python train.py --train_examples=203450 --grayscale=true --mlp_ratio=2 --head_dim=64 --fused_qkv=false --experts_per_token=2 --nesterov=true --orthogonalizer="polar_express" --steps=6900 --warmup_steps=340
Rows from block 5 of a small image diffusion model, named by matrix and row number. Rows with one number within an expert belong to one neuron, the router's apart. Each number is 128 + 24 x the weight over its row's rms, rounded and kept within 0 to 255. All counts start at 0.
After each expert's rows are labels from the 100 images, of 14976 (inputs lightly noised), where the router gives the expert most weight on average: "strongest on" is what is common among them. Only what is clearly more common there than usual is listed. The data: aerial photos of the United States (SatlasPretrain).
# router: router (model.blocks.5.mlp.router.weight, 16x192, trained with AdamW), inputs 96-191
# up: expert up (model.blocks.5.mlp.up, 16x48x192), inputs 96-191
# down: expert down (model.blocks.5.mlp.down, 16x192x48, transposed), outputs 96-191

# expert 6
router.6 [ 99 137 124 147 180 151 112 128 123 120 139 140 130 130 138 189 113 114 117 150 157 139 128 129  93  83  67 128  88 117 111 146 142 144 166 158 116 131 120 131 165  89 161 119 135 129 127 112 154 129 115 137 116 120 129 152 114 147 118 143  62 136 159 165 135 102 133 173  92 147 152 154 119 127  99 150 124 112  87 114 120 144 124 132 180  99 135 102 128  74  59 131 112 131 110 113]
up.0 [124 151 127 117 107  40 122 131 131 173 138 144  96  62  46 148 128 130  94  89 144 150 107 110 110 182 112 123 118 107 125 115 147 186 113 168  94 142 119 126 121 114 121 142 102 146 160 208  65 149  88 164 117 151 118 164 143 141 118 110 170 132 151 169 156 124 127  79 119 116 125 138 119 131 175 138 120 142 134 125 131 135  90 115 128 159 131 171 119 138 101 169 125 104 127  48]
down.0 [105 111  92 160 130 134 140 109 114 129 102 119 208 181 149 116 163 134 122 150 128 160 203 139  79 101 147 106 130 164 183 133 186 167 142 108  67 140 132 141 152 129 128 110 135 141  94 160 150  99 146 146 108 126 136 136 120 132 135  97 133 160 146 166 137 149  89 119 155  87 115  99 115 100 160 104 133 136 122 135 138 126  79 126 125 127 158  95 150 160 166 149 118 114 143 147]
strongest on: building

# expert 11
router.11 [143 147 153 157 122 165 114 154 118 127 134 116 178 152 140 127 174 121 208 156 118 141 105 102 150 111 129 121 129 134 121 155 104 105  76 154 113 115 112 144 126 134 146 125 140 121 122  96 116 120 121 131 140 127 126  51 115 119 139 104  96 122 100 132 114 111 116 137 131 131 135  90 153 109 166 102 162 141 154 131 126 145  97 156 143 157 162 182 132 135 176 101 117 114 148 124]
up.0 [144  99 144 120  89 130 144 162 137  36 172 117 153 106 126 135 125 122  91 114 132 116 104 134 134 120  70 131 217 109 136 132 152 129 151 124 126 114 119 151 120 137  59 107 134 132  73 151 101 138 124  98 119 129 108 132 121 159 126 129  73 124 137 119 126 118 113 120 108 111 127 128 149 104  97 127 144 131 130 110 121 112 105 132 169 146  81 170 134 163 144 162 117 127 165 129]
down.0 [134 180 117  97 113 139 124 131  84  73 128 157 126 120 136 115  99 128 125  80 134  97 140 101 129  96 101  93  89 130 140 154 132 137 168 122 112 170  84 126 117 139 180 153 112 140 136 104 128 112 112 199 138 134 101 141 159 142 130 130 117 136 173 114 142 103 142 145 120 113 145 135 129 121 178 137 119 138 161 131 112 114 146 115 130 102 147 125 133  93 107 120 124 102 154 131]
strongest on: crop field

# expert 1
router.1 [115 115 122  84 113  94 107 161  93 134 116 151 126 133 145 133 170 140  75 143 125 105 133 150 145 102 140 124 196 127 116 146 135  97 122 121  92 137 138 118 136  94  35 128 148 118 119 137 144 134 114 136 101 136 113 154 159 142 128 137 106 121 144 179 102  83 106  69 177 130 153 136 128 128 193 101 148  79 135 145 118 115 148 117  99 100 185 139 109 153  99  95 158 127 141  99]
up.0 [174 128 135 127 153  86 146 118  95 150 142 154 176 112 155 155 129 151 145  94 182 136 131 146 155  76 173 115 184 136 121 112 147  96 110 108  48 156 127 144 125 114  85 116 116 139 136 152 103  89 145 114 126 119  94 132 123 117 141 147 109 136 163 113 155 138 162 107 164 109 124 119 132 157 154 108 147 134 107 130 116 109 171 135 143 169  78 125 120 124 162 142 157 121 144 153]
down.0 [118 156 114 137 108 143 172 127 150 128 138 122 117 155  90 151 128 128 121 143 102 136 134 175 117 171 137 121 158 143 113 168 128 153 122 154 125  86 130  91 135 133 122 151 143 102  98 145 172  78 120 132  97 140 150  92 135 182 192 156  97 134 129 108 182  96 142 120  76 143 120  82  80 182 167 133 167 152  96 101 102 144 107 110 120 146  84 148 192 154 165 158 155 105 120 101]
strongest on: building

# expert 10
router.10 [131 129 154 134 153 164 130 164 118 152 119 105 127 127 136 155 161 113 191 128 126 110 115 151 123 122 133 128 191 134 144 113 107 110 117 123 160 134 149 146 136 115 255 126  92 142 149 119 131 155 137 114 126 121 137  88 161 104 186 115 119 111 107 110  96 141 116 136  89 136 133 123 136 180 143  92 123 116 147 135 134 137 117 156 128 155 135 205 164 102 137 141 139 101 132  86]
up.0 [113 131 125 135 130 190 139 128  91 146 146 147 136 104  80 163 139 105 165 142 124 116 126 120 111  62 103 117 209 132 116 122 133 152 144 101 171 136 108 106 131 143 139 117 126 142 133 154 104 158 125 175 144 132  99 124 114 102 122 147 190 124 126 142 134 140 111 178  97 117  91 136 116 137  69 112 139 137 126 127 129 150 183 128 133 185 149 114 149 130 103 138 122 125 100 139]
down.0 [140 109  61 152 111  87 102 168  94 141 168 152 118 156 164 143 124 144  95  82 120 159 153 158 122 138 151 127 114 101 128 115 135 111 100 149 113 116 112 146 138 170 149 142 144  80 114 132 142 150 106 109 138 127 121 129 109 116 123 137 152 139 112  72  78 143  95 149 131  92 108 135 118 134 124 106 144 122 143 139 126 130 152 132 140 121 131 110 144 120 141 144 114 157 128 126]
strongest on: crop field

# expert 3
router.3 [122 126 136 111 123 158  94 138 147 159 132 132 127 148 151  93 112 161 152 124 106  83 113 105 126 143 130 154  96 117 130 177  88  94 136 143 123 108  92 144 135 133 141 133 111 134  88  98 124 114 140 114  99 120 107 134  94 112 134 141 129  99 125  88 136 106 148 150 176 131 147 138 141 140 160  95 140 128 148 156 100 109 134 127 113 160 127 101 103 162 214  66 144 128 125 124]
up.0 [109 125  79 118 163 134 139 141 131  93 123 104 132 128  99 142 116 148 101 145 112  66 103 139 113 181  79 149 166 116 109 139 119 132 128 108 144 157 104 117 109 136 117  97 122  98 106 133 118 151 153 142 140 108 140 165 116 124 131 111 149 120 101 179 126 123 109 153 137 162 153 132 123  77  88 141 103 115 109  84 151 132 126 129 151 127 132 152 147  96  68 133 112 152 131 133]
down.0 [158 156 125 106 157 186 145 133 139 113 147 133 141 102 136 146  72  95 135 105 100 118 119 121 148  58 117 105  96 147  97 129 125 148 130  81 121 139 179 162 148  99 127 135 116 118 128 187 150 164 120 138  99 100 103 109 130 118 161  66 121 110  68 119 133 107 130 164 137 158 102 136 132 134 114 120 126 119 133 117 126 153 106 135 109  88 146 115  88 122 137 124 165 123 128 132]
strongest on: crop field

# expert 0
router.0 [152 120  87 142 123 160 138 140 147 173 135 131 163 127 167 103 135 146 141 148 117 100 102 117 137 114 102 137 134 140 154 159 127  79  99 162 139  93 127 133 106 133 143 116 147 153 119 103 126 160 164  82 135 139 140  56 115 133 142 104 142 117 108 154  82 114 113 136 145 131 160 124 172 146  69  90 162 143 173 145 111 117 135 115  84 163 157 154 101 180 169  99 113 114 154 160]
up.0 [144 123 121 134 110  83 106 124 128 163 132 141 137 132 129 161 126 148 157 101 129  16 155 116 130 191 216 124 142 129 127 140 115  97 112 146 144 125 118 131 165  99 120 156 122 151  96 155 101 146 104 164 101 108 138 149 105 128 170 146  99 139 179  74 187 107 173 161 169 112 150 126 110 123 161 119 159 155 126 107 127 115 164 143 138 147 114 114 141 125 140  97 105 108 108 101]
down.0 [182 138 100 160 151 117 138 156  90 103 135 159 126 173  89 142 119 152 160 139 137 109 101 133 138 151 146 149 178 114  91 127 155 147 143 120 132 104  74  91 159 119 138 108 153 112 117  90 108 125 120 142 166 144 123 144 152 143 117 135  91 105 168 107 162 148 137 128 117 143 140 149 132 136 121 140 142 128 137 103 147 103 109 139 132 154 118 130 124 136 123 122 117 110 102  83]
strongest on: crop field

# expert 5
router.5 [142 122 121 134 140 150 102 183 133 121 138 114 128 145 224 122 125 124 145 144 124 103  90 142 115 135 156 140 149 134 141  86 169 118 157 122 145 127 113 146 143 111  97 117 122 158  76 199 103 137 107  50  95 142 119 118 128 128 143 137 128 138 129 124 103 136 124 125 131 136 139 121 130 140   0  91 136 121 144 130 135 153 141 131 133 128 127 132 132 114 143 115 118 148 140 197]
up.0 [132 150 132 110 179 184 136  67 118 128 128 149 127 116 100 154 145 108  88 127 131 165 115 103 156 160 151 123  96 125 153 165  99 114 121  94 134  90 104 137 133 128 114  96 140 144 166 126 144 187 103 107 142 121 117  73 129 168 143 118 108 103 113 154 103 111 110 170 146 137 133 159 141 127 137 122 128  95 152 121 126 141 144 102 212 117 110 139 123 142 118 176 116 128 141  96]
down.0 [137 116  99 118 186 130 111  86 161 121 137 155 107 183 114 125 101 105 175  89 112 172 137 133 174 123 146 125 127 135 130 113 143 154 147 135 142 133 133 112 157  93 156 132 129 128 121 145 117  88 116 118  82 122 134 126 142 129 132 146 133 164 137 112 131  82 140 107 146 126 131 114 108  89 136 146 114 143 122 115 116 142 151 133 182 115 127 103 201 101 133 187 109 130 123 117]
strongest on: crop field

# expert 14
router.14 [125 122 139 142 139 106 127 142 132 164 145 121 127 141 158 107 148 157 220 123 108 140  95 103 127 119 175 128 133 138 107 168 123 125 112 156 131 114 140 142 144 127 106 151  96 127 153 120 134 123 113 139 117 125 122  93 141  87 129 126 136 103 117 137  98 118 129 108 140 128 133 140 137 149 167  80 130  96 164 165 123 115 171 138 101 139 162 120  95 163 207  89 144 122 127 140]
up.0 [ 78 130 124 129 155  95 101 137 135 105 132 114  61 112 152 146 117 125 167 131 140 119 163 142 124  85  94 136 204 121 133 107 165 146 133 125 191 180 135 127 146 107 103 101 111 131 174 124 116  98 122 145 120  97 134 138 146  90 133 104 106 108 135 122 107 132 179 109 145 141 134 134 126 120 159 129 142 109 127 134 116 138 207 144 132 159  95 101 159 105  69 139 142 153 118 113]
down.0 [152 136  78 116 137 119 157 121 185 120  95 127 163 102 162 115 130 106 173 164 144 148 115 142 128 148 143 147  74 124 104 116 110  89 139  91 153 104 125 124 138 134 149 110 100 110 139 168 142 135 111 138 131 130 140 122 146 108  72 138  95 137 145 156 109 114 127 136 122 122 143 141 112 106 125 145 111 133 148 128 125 142 167 100 128 135 127 136 147 141 146 121 112 169 145 121]
strongest on: crop field