{"objective": "v", "cond_dim": 192, "inner_norm": false, "layers": 10, "positions": "learned", "adamw_weight_decay_other_params": 0}
Rows from block 6 of a small image diffusion model, named by matrix and row number. Rows with one number belong to one neuron. Each number is 200 + 40 x the weight over its row's rms, rounded and kept within 0 to 999. All counts start at 0.
After each neuron's rows are labels from the 100 images, of 14976 (inputs lightly noised), where the neuron reaches its highest value: "strongest on" is what is common among them. Only what is clearly more common there than usual is listed. The data: aerial photos of the United States (SatlasPretrain).
# fc1: MLP up (model.blocks.6.mlp.fc1.weight, 384x192), inputs 0-95
# fc2: MLP down (model.blocks.6.mlp.fc2.weight, 192x384, transposed), outputs 0-95

fc1.38,235,154,110,173,247,153,187,237,232,238,234,183,213,233,253,186,166,188,189,213,145,185,197,223,229,179,196,199,236,309,208,147,169,223,189,232,233,204,225,201,167,201,293,183,158,273,148,156,187,189,166,211,216,230,209,233,169,197,263,209,170,162,229,221,218,110,215,201,178,238,196,180,233,127,204,202,247,252,215,166,196,159,198,221,217,154,172,193,195,144,301,205,200,247,231,240
fc2.38,199,174,168,232,202,173,229,186,145,202,237,242,250,190,76,206,204,173,148,182,116,212,203,234,301,226,171,281,192,213,229,197,170,225,175,148,169,248,199,123,209,237,266,171,192,231,165,269,210,175,233,155,149,203,227,219,220,208,210,198,178,224,170,238,242,205,184,93,223,178,316,250,267,184,184,231,136,193,206,208,115,156,227,181,226,244,198,222,190,192,205,200,187,256,227,213
strongest on: crop field

fc1.102,178,136,192,249,279,199,163,215,236,221,155,194,170,189,192,160,118,210,289,289,243,197,141,182,169,220,223,230,218,240,224,217,190,224,213,190,237,207,127,237,185,206,270,220,265,263,153,188,158,201,207,195,198,288,248,219,207,182,234,180,211,193,166,154,194,168,252,207,144,168,198,213,247,130,191,205,244,226,239,183,207,172,150,257,205,93,266,195,183,172,224,157,185,310,232,180
fc2.102,155,163,180,266,211,171,279,170,166,181,200,191,190,147,174,191,181,160,174,147,190,195,223,234,214,224,297,238,161,181,212,151,276,217,224,211,197,226,230,217,236,214,225,207,242,196,192,289,240,185,244,231,241,258,225,158,216,181,161,191,203,217,175,236,192,164,208,131,204,215,129,203,191,181,200,196,157,257,159,139,223,168,191,192,190,232,142,256,179,172,217,249,216,221,192,186
strongest on: crop field

fc1.55,196,239,200,271,189,163,193,154,149,209,198,235,194,170,116,108,186,187,216,230,205,218,184,157,208,219,218,222,217,222,170,217,200,241,90,236,185,188,129,205,269,181,207,203,147,142,199,230,328,180,172,194,257,227,196,210,195,142,259,143,140,273,256,215,79,251,187,192,192,218,167,280,249,168,168,192,171,205,224,215,200,198,172,129,246,230,181,199,203,288,237,185,152,220,201,266
fc2.55,179,246,162,257,146,179,211,161,209,215,165,201,166,149,320,258,154,242,191,213,210,226,113,226,232,193,242,159,225,202,195,211,233,250,99,159,222,194,322,184,254,232,203,208,139,148,206,191,179,193,266,219,237,180,232,206,210,211,145,207,163,201,186,220,284,178,170,205,198,237,231,134,218,210,221,227,195,235,191,216,149,220,227,168,190,181,201,245,206,278,97,235,166,188,221,275
strongest on: building

fc1.383,141,246,238,155,328,219,199,244,222,195,194,258,179,107,203,203,200,211,138,216,201,243,169,219,206,246,203,160,186,189,195,219,186,180,187,261,167,200,128,274,201,223,183,192,194,207,251,175,224,111,157,254,227,172,194,160,222,199,270,95,199,198,237,160,234,163,223,199,186,229,298,139,183,217,181,229,235,121,213,194,174,196,151,140,228,234,217,189,250,204,161,195,215,146,298,154
fc2.383,177,125,219,123,228,186,164,225,164,209,213,179,196,179,172,257,184,192,268,167,213,174,226,206,191,221,203,178,275,203,161,214,216,234,250,166,207,253,157,192,220,254,222,194,152,183,214,171,135,271,145,145,160,160,215,254,166,287,135,252,155,173,193,249,285,239,154,191,231,150,35,209,297,220,214,211,176,184,163,189,120,210,157,227,181,229,226,225,178,219,205,162,174,221,221,159
strongest on: building

fc1.152,169,196,249,252,278,169,156,172,207,193,228,267,206,186,177,176,234,170,235,210,203,179,217,126,211,139,172,157,176,170,249,166,206,183,142,238,263,233,145,219,251,178,251,206,141,301,180,168,215,179,188,168,186,246,220,154,212,221,212,220,197,281,177,189,207,223,142,179,127,235,257,287,243,149,195,211,231,169,184,234,200,175,194,276,194,169,211,197,194,231,139,225,226,252,155,190
fc2.152,200,169,270,207,231,227,278,200,179,197,255,187,157,194,207,203,177,174,228,253,207,211,222,118,212,171,194,204,223,207,215,136,130,273,191,201,186,199,267,216,184,266,231,253,192,253,273,334,207,153,211,279,213,281,170,203,154,245,122,186,147,77,204,187,239,242,192,272,275,184,277,193,232,201,196,166,221,196,136,210,160,205,207,213,173,203,192,223,220,220,231,218,221,188,215,200
strongest on: crop field

fc1.317,214,235,189,156,221,175,230,180,177,144,243,175,246,186,208,202,230,203,188,149,200,200,151,224,232,129,205,182,154,304,203,168,227,259,227,171,219,210,210,174,139,207,245,131,185,266,149,203,159,217,164,169,196,185,174,212,210,141,121,162,207,288,166,130,155,202,241,145,165,164,149,213,208,187,112,197,260,213,233,183,160,214,217,204,189,119,153,238,266,180,222,181,176,171,152,132
fc2.317,203,192,275,253,203,188,192,245,151,255,158,173,157,172,205,212,248,166,265,178,248,289,167,177,241,231,154,219,167,144,144,129,234,190,225,178,180,197,219,200,203,242,173,274,189,137,157,219,210,173,167,155,169,293,164,230,244,155,177,158,195,189,227,266,178,187,206,155,229,229,277,204,243,263,187,219,260,232,234,204,185,168,203,189,206,263,133,212,175,242,170,237,219,216,215,200
strongest on: crop field

fc1.358,233,241,202,123,270,141,146,211,199,264,201,231,226,235,215,188,136,162,215,86,179,197,132,150,173,218,166,188,160,150,212,136,201,160,135,113,166,228,175,225,174,195,167,206,267,246,254,114,234,249,214,214,182,110,249,203,200,226,224,173,179,145,230,187,169,189,230,175,209,183,158,207,140,118,215,168,208,195,192,169,183,214,195,172,206,167,204,218,237,238,204,171,310,176,239,173
fc2.358,184,217,239,203,221,218,209,249,233,224,184,213,131,122,193,263,213,178,107,204,179,164,166,216,245,150,188,229,237,193,167,191,241,225,254,252,267,149,185,164,244,191,215,135,178,187,200,188,195,284,240,205,180,180,197,224,232,150,231,187,250,158,185,191,136,136,182,254,210,157,216,132,204,167,162,128,209,193,196,145,173,130,171,240,182,239,158,163,226,266,213,272,188,208,194,202
strongest on: building

fc1.351,166,179,181,177,212,178,216,267,171,211,160,163,174,197,168,194,206,188,238,324,249,228,237,221,273,247,197,203,222,286,250,220,197,100,195,134,264,206,178,201,191,208,211,199,233,177,127,241,258,244,174,202,233,157,185,221,186,197,189,175,194,203,91,230,186,241,144,238,219,191,178,228,137,217,230,160,160,164,183,214,182,183,206,162,182,196,190,285,183,197,165,219,170,179,180,196
fc2.351,220,229,183,155,140,209,200,202,153,210,169,244,175,158,255,181,174,222,204,163,222,182,214,240,194,204,234,176,167,198,266,187,201,168,149,242,252,189,132,205,251,239,221,119,153,173,187,230,194,214,151,166,133,213,199,205,232,275,249,160,157,218,200,131,288,205,243,134,157,181,231,155,152,254,132,255,201,156,225,171,250,251,227,153,198,214,167,181,211,186,169,185,187,220,218,187
strongest on: building

fc1.72,194,222,167,273,248,282,168,236,217,236,227,183,169,250,171,187,45,240,223,187,124,246,191,201,187,275,174,206,255,233,154,173,178,244,220,238,212,215,161,190,240,180,135,171,179,167,200,105,196,204,194,216,186,226,148,151,200,132,287,178,142,154,135,190,222,246,164,165,208,224,219,136,218,187,199,198,154,221,167,175,153,138,133,193,179,196,115,236,183,176,226,172,219,195,191,218
fc2.72,186,171,186,181,225,138,210,231,158,227,245,168,198,89,212,234,191,145,183,213,247,173,229,230,220,230,208,242,250,209,195,180,171,185,235,189,193,161,174,152,229,237,195,215,218,130,229,95,259,181,224,200,223,217,83,179,281,179,206,202,160,253,262,227,208,249,174,177,115,195,215,206,231,166,173,240,128,145,231,183,143,215,192,208,206,201,217,250,199,205,187,186,251,177,280,196
strongest on: crop field

fc1.23,218,243,207,228,164,243,116,210,215,206,271,186,145,249,199,200,96,146,169,168,168,228,173,180,238,183,221,175,168,174,188,147,178,153,165,180,245,153,178,220,234,193,234,256,211,147,254,219,239,219,179,168,232,176,239,276,207,195,239,250,247,185,252,238,220,238,214,206,61,204,267,237,192,206,277,177,184,236,201,176,168,220,201,179,193,198,182,208,315,209,138,261,133,210,238,197
fc2.23,173,194,187,235,202,186,224,202,187,192,236,248,227,176,209,214,174,164,169,228,298,162,273,208,195,194,273,191,156,238,236,232,159,173,234,182,190,174,240,130,211,213,205,223,211,141,180,205,199,123,212,172,224,168,247,201,261,177,153,220,231,187,227,196,242,220,172,246,369,164,173,217,189,211,179,252,171,123,233,253,181,214,159,178,204,233,283,135,186,297,249,187,268,200,177,242
strongest on: crop field