config.toml
image_size = 32
horizontal_flip = true
objective = "v"
norm = "rmsnorm"
mlp_ratio = 2
head_dim = 64
qk_norm = false
inner_norm = false
expert_mlp_ratio = 0.25
learning_rate = 0.022
nesterov = true
adamw_lr_other_params = 0.0027
Rows from block 2 of a small image diffusion model, named by matrix and row number. Rows with one number belong to one neuron. Each number is 128 + 32 x the weight over its row's rms, rounded and kept within 0 to 255. All counts start at 0. Numbers have three digits each. After the name is the row's rms in percent of the matrix's.
After each neuron's rows are labels from the 100 images, of 14976 (inputs lightly noised), where the neuron reaches its highest value: "strongest on" is what is common among them; "lies over" is the class under the peak. Only what is clearly more common there than usual is listed. The data: aerial photos of the United States (SatlasPretrain). In brackets: how many of the 100.
# fc1: MLP up (model.blocks.2.mlp.fc1.weight, 384x192), inputs 0-63
# fc2: MLP down (model.blocks.2.mlp.fc2.weight, 192x384, transposed), outputs 0-63

fc1.365 116:146138171118121150134138125130070102120101143134081137172106104103180116102109120125138137108145139107179133165180152127087152126081075172106133109138101159097228096162143142148071155100149167
fc2.365 099:108100103192097137099206132101105119119100162119127086154139096155163117122106149143105084148113135159165151105137118157165128087125168139084043073174140163184117154142080048112099156158119110
strongest on: crop field (40)
lies over: crop field (38)

fc1.328 092:128120132089156177145127094147060123146129124130135097167155105128188132116096155116094139142142128112133131161167197041098121114134184112130145106129098147192107143132103155111158134181160072
fc2.328 104:111137138171145097147147154130115162094089026101141151080165034078163114189139147165148142128117135102125180084166134156097117160161121195198110068122140135157101156125125081141135108109132147
strongest on: building (84)
lies over: building (32)

fc1.371 122:133147147121122125133118125065163124099137144077147116129006140109197103139130123108129131132135129228163134116135106139131142135143255103130136116120085105149195126113166111169105100148115125
fc2.371 186:129091128119091130108153147137172144145156148107136097146176164117146187167103127126149095137100111127143102114110094178086158118119235119123199137124145148150032132104117183135125104091109088
strongest on: building (84)
lies over: building (34)

fc1.210 144:139119099152146116083135103157130102156081157096158095137041118128255168149123169149140156125154121132155160108109138133113155137141216133103167153150129192111183106132097149168148190043120111
fc2.210 142:043082151135112137104102122099095165145153156117080070135171138139109113136118063171117164124128121104124106080105120108140087152108179168152073113134135112154063152214106104131134101120117162
strongest on: building (84)
lies over: building (69)

fc1.1 118:089121205192099119160134129111111121159185127049113139127107201117071110135145089155118167128157098138062086154118133157129146107079072156148079186166144111102134101122104043115156139125160119
fc2.1 055:110109160149098072163168129142121145076149150109135164076123161176117141074135143126121073146151105126116117090134157214098132136209116079072078157118062149125111118089177162115100089131130184
strongest on: crop field (34)
lies over: crop field (32)

fc1.319 112:121140193142168155161130162102079066187125124101170114092140170188142144101150094111149189100153167194057111057151076097119118116169119124104127154138139082128145153113124096111077169116102146
fc2.319 041:128155066139137119183069138150073134181101091112153187101073191131155108097136123152132165109106114108110157149107140172151141126135144136140126155173112116141081078101091108128157110173124116
strongest on: building (82)
lies over: building (28)

fc1.21 106:135114180240141119157096132127163097102154141136119120121193183158075109132124133121131148051082080141130096102043164112156159131084156097095110094107169089089167160143169095121223197148110150
fc2.21 057:084130146122166142086141100178065125133164154120153098132119150145108086143195093108175106141154118127085111165130110101045108153109174184158182131164162075139108138158137161175108191158114162
strongest on: crop field (38)
lies over: crop field (37)

fc1.205 109:112136120178138080111069099125137111145127112145150143127186109214126078126117092122124086111107101142120119152170124162157160118102145101156140162134029147132114132110113134125175144207126069
fc2.205 143:110157168113108130121118117132117132101113107099114089070080143073110109073108129143146171143122128091143126079192149089163148148170116135122147138146105125109118133097092151130133135121199121
strongest on: crop field (31)
lies over: crop field (31)

fc1.47 082:102075099069144098096142183168124129165164104119080157110215149125085095130123104118142107163095158126123124136109085128075122126160158087120080106118129142159167202101091111146174131083140125
fc2.47 113:120169166122157063126067099110138149083138178117091107112130174168135201160121142053132129113126135133084111065125124079118166098148152099112133099105193123192062184156080118086133151106124115
strongest on: crop field (33)
lies over: crop field (31)

fc1.295 072:147104120098097162129147193123131068156114147113144130103178131181119123111093107096124137117116080156079168115161107145120150121186137139112127154176118120149147140111104088124125112085106172
fc2.295 123:163120132160149060135112082122111129147110137132116108128181189135115140136143132122148153141110125138115112161100124097135078140111135142112130139228093114141177148139137176119127080125118119
strongest on: crop field (35)
lies over: crop field (35)

fc1.271 104:136111110129117121164148113112133098039155122123115118160170146138139163146133163081153091129084087194089063106048134170072167110107114131158079115147183119109174113191169147120095098181164125
fc2.271 041:129074139143157137116107088184117125087117153096109150078112183163074078107161120139224174133112117128106086116138114120148097122128131076131163078123171124113138140033108106122111105170168147
strongest on: crop field (25)
lies over: crop field (25)

fc1.99 118:140097098107158197141189135118068133189134184124120099142119153136021114139126147146145160101157104147132129115172037151166175108077104163143103092141127105175254155136148142126149045101172143
fc2.99 054:153156154124121156081120102151079151147141170072143184139153139135098075101113121117094104147130153077157124020137140149109079183130093089162125175152129109147142132155142099149158140103134095
strongest on: crop field (37)
lies over: crop field (36)

fc1.177 094:120125135165066128122143111129139118129086212107118181136086153157136110094093065091133164178080177162147153058126116137100163083129070096180122087117182181137173089140090060115113107143139130
fc2.177 039:138114147158126153145095136112080174129103110107156119096117173159099102115155142096170126167177079125090104103108124184156120112093185144075103100127101163141153140119093130130097124082149152
strongest on: crop field (33)
lies over: crop field (31)

fc1.149 094:135108144115088142112113171166067155122143195146101160136115076118129135136135073111141095139098153142090092115032116170137113136164101088132119096136138119159148159109174094085110132115141185
fc2.149 133:060124125070124143172117137095108172145113179143102196152149104143130144057174105154136097117149134131134081068120123118144131152136106175140135211126140158143110110130153086138150118134128112
strongest on: crop field (29)
lies over: crop field (28)

fc1.288 110:115093166192142143185122138142089178161156130054069171126153183105142123089121111094161099089133075191092137111137069116172164144129054066133165082146127170136195126121147146134205170129104131
fc2.288 035:128110072160097148086090101139076167089154104116143169082148180154096172154125152087125101155139121133094135081119141140138083103133092073171140132064121097115101151127075105154193156093108104
strongest on: crop field (34)
lies over: crop field (33)

fc1.24 078:157143130069167177122109186117152144155157156125111105165152182193099133124131095156155129137165087117122186177168081165075167132115105114115095096138126085162150133109131140182126112092118117
fc2.24 111:101182129155110144146090094112097119133171081138149105109109150144140178107127153163143084080151124175110124086162120096123137121119186123110093184126127104150120084083143100097134080118096108
strongest on: crop field (42)
lies over: crop field (41)

fc1.287 106:115131112158145138098102119104177139121122112118161123155119134152140099136136141146130126165157162165124093135175151145126152166143023129159152105154118108096255143149119132115132111101120103
fc2.287 142:087137113195163089141149159120098129090120137140136058158152140121140131131112092114078179178091148110133135066100128138101175066148111149181057126125113134124155167180094087114116097127144091
strongest on: crop field (26)
lies over: crop field (25)

fc1.367 120:123106127171140144142124096162069120144143177124066124150089136095247137148129118122136143089099120190169116092104134107114130169140131124123134094146126168121198143137113108162125140123124143
fc2.367 145:166137151122123081166107139140138169140189123106136077134117134108125107132195196123121151035148109144099126093124171108106071083140092155083115132128153102114093120138154180130097117168105113
strongest on: crop field (31)
lies over: crop field (26)

fc1.337 132:150122111119211104152141154153151103199104175145149129161128184119187127121102133135140126127140114129181141125159107140102122162141182148154162117147130157117255149125053119140106188110130103
fc2.337 174:119172130185157054132181085152133186104150106116103115140112145146133142159130114100121105150132138142105107087112121118210077113071183120137134109170142122092138119154149144089146147099143107
strongest on: crop field (35)
lies over: crop field (34)

fc1.275 073:125129131063127130104111037153147098149132123195154121106107132089138111149131164144150182161126163102143149120162102097078108146158179143153179134138073104116021118134128115110149071110135132
fc2.275 147:153105088157130078121104163133151135125139126105137115156164090076095118113114088132157131147145181137103191097144132134161067119131115106162130119134114158071163111075118094184153144150116116
strongest on: building (86)
lies over: building (28)

fc1.112 106:112131106088133127046099117177168137121171113103116136165082157182127121152144170130158134123170158133076146139140114100112225159195237130115136163128085118128216105125100133155128126051139154
fc2.112 158:147104112113101114136141116149170184181134120161138179204150135090127117089122118211134149101154151178153041174097094169120142095156144152110126124131175092105076190164098091129142078191119166
strongest on: building (85)
lies over: building (52)

fc1.214 122:136080116168168119142167117127148135197183158085073132128113134114049088131159143099164123116126066137118150124162101147196167114115113100145090059147154085149237086124091103115121077121197163
fc2.214 042:117084145157085109110152128173076139144176189094124163075111142158089198110137129139142160129153135155124129101157179141157075220083188059121123107137115153121152177152163103147099140111140175
strongest on: crop field (31)
lies over: crop field (29)

fc1.369 131:126132101204150126109104131136153112143124144131128119146148150131231108150111140117131122134102116166101137142158125132117126174139019098126165134133130149151233130110124114122143124003134121
fc2.369 172:088141136141166130133128136134110179150116130152082080172159116123118107147112093137148134122121156115149121181086142087115110085110109104135030119122132125131150103131128129089142128180142100
strongest on: crop field (42)
lies over: crop field (38)

fc1.293 106:112163119092195118144144133071092121133173128110059112149064158163081140119168207148141133162187101166125147109132097065074119099166100100135144084142108054069128080133078097146165119121139114
fc2.293 045:151169153116143107139117129118091126167090141155169113076141245168181117111138188130121096108166112084137132031136173198089086089147091092147076162221108091087175118133157108146098107116127093
strongest on: crop field (27)
lies over: crop field (25)

fc1.269 114:088132132052146144162072117160126107100140126076119120164168136141077131109138167144128104114144122075210158109047083092135141177172116098118123171084105128094128119118097176138105084128142146
fc2.269 062:130047104140100188136091162141101111066119139139129131105130118157203137102152167125172160125152090103128177000123136156145153118143104108136127055187086137132130111144139106153126145098107112
strongest on: building (84)
lies over: building (25)

fc1.375 100:103099160174114123101193130134094176117171101177076163108173095150126122075090202125153073105101127156123043100159094116140168103103164129168151103129126128142152070151162066079093127159122082
fc2.375 030:104102107164150167115158091132086129211150084157121145076127149184098123107119143147148117135132100153050136134084131158131068148092166177102125077130135110118161124136151157116094157168155139
strongest on: crop field (40)
lies over: crop field (39)

fc1.52 105:093087159249164072115096128125111167145130183157113133161148069137118098122112127156099143109117072143125119073167144161135194091103112103075096121139156163112152114175133106086172208179099078
fc2.52 052:136161100143116089107124102189091109092117138075079138128114140183139137125161190147140096166109091173054121138141165132118117098110139242132160134165123092154101133154119098098090178172147114
strongest on: crop field (27)
lies over: crop field (26)

fc1.155 101:177130124156142135074153109137086165135123142140156124131122111005093114109112132166109082134088074163116108107177113142174152160139130117118095117134181159111108118110120109125035090079109078
fc2.155 128:145075102155125109139114125100075148165127147140096148087107111094097114145135125151117195119060125138127076061137086096165113110157137119071133180073098047193145132115138157141124122105167114
strongest on: building (83)
lies over: building (31)

fc1.237 077:102133146103114146071144125114095147109128185101129143088152132180126168106137132118155107140115093089147120131053132070159137125128163129140134112108138113155079108133132130135140101101123099
fc2.237 146:107175143158124157188107104151079138120160151133124172127143126096141111209125140112128140124165097131122068130167173181092140120117085116117123113118112116143117150140111145129115140135098098
strongest on: building (89)
lies over: building (25)

fc1.43 090:161133104165145175102099081126151120166136152158075116180121129082057066105108054160111086140091159163152127132213125128145149105150146129135162130193119078121128143161131154138164122117128076
fc2.43 109:122140169125165113130165150109114120156146116113152212105155130110134135137118155105191147118147107174113111162120093099137113133144144155123110146178150067096160122172189184113134127121110143
strongest on: crop field (28)
lies over: crop field (27)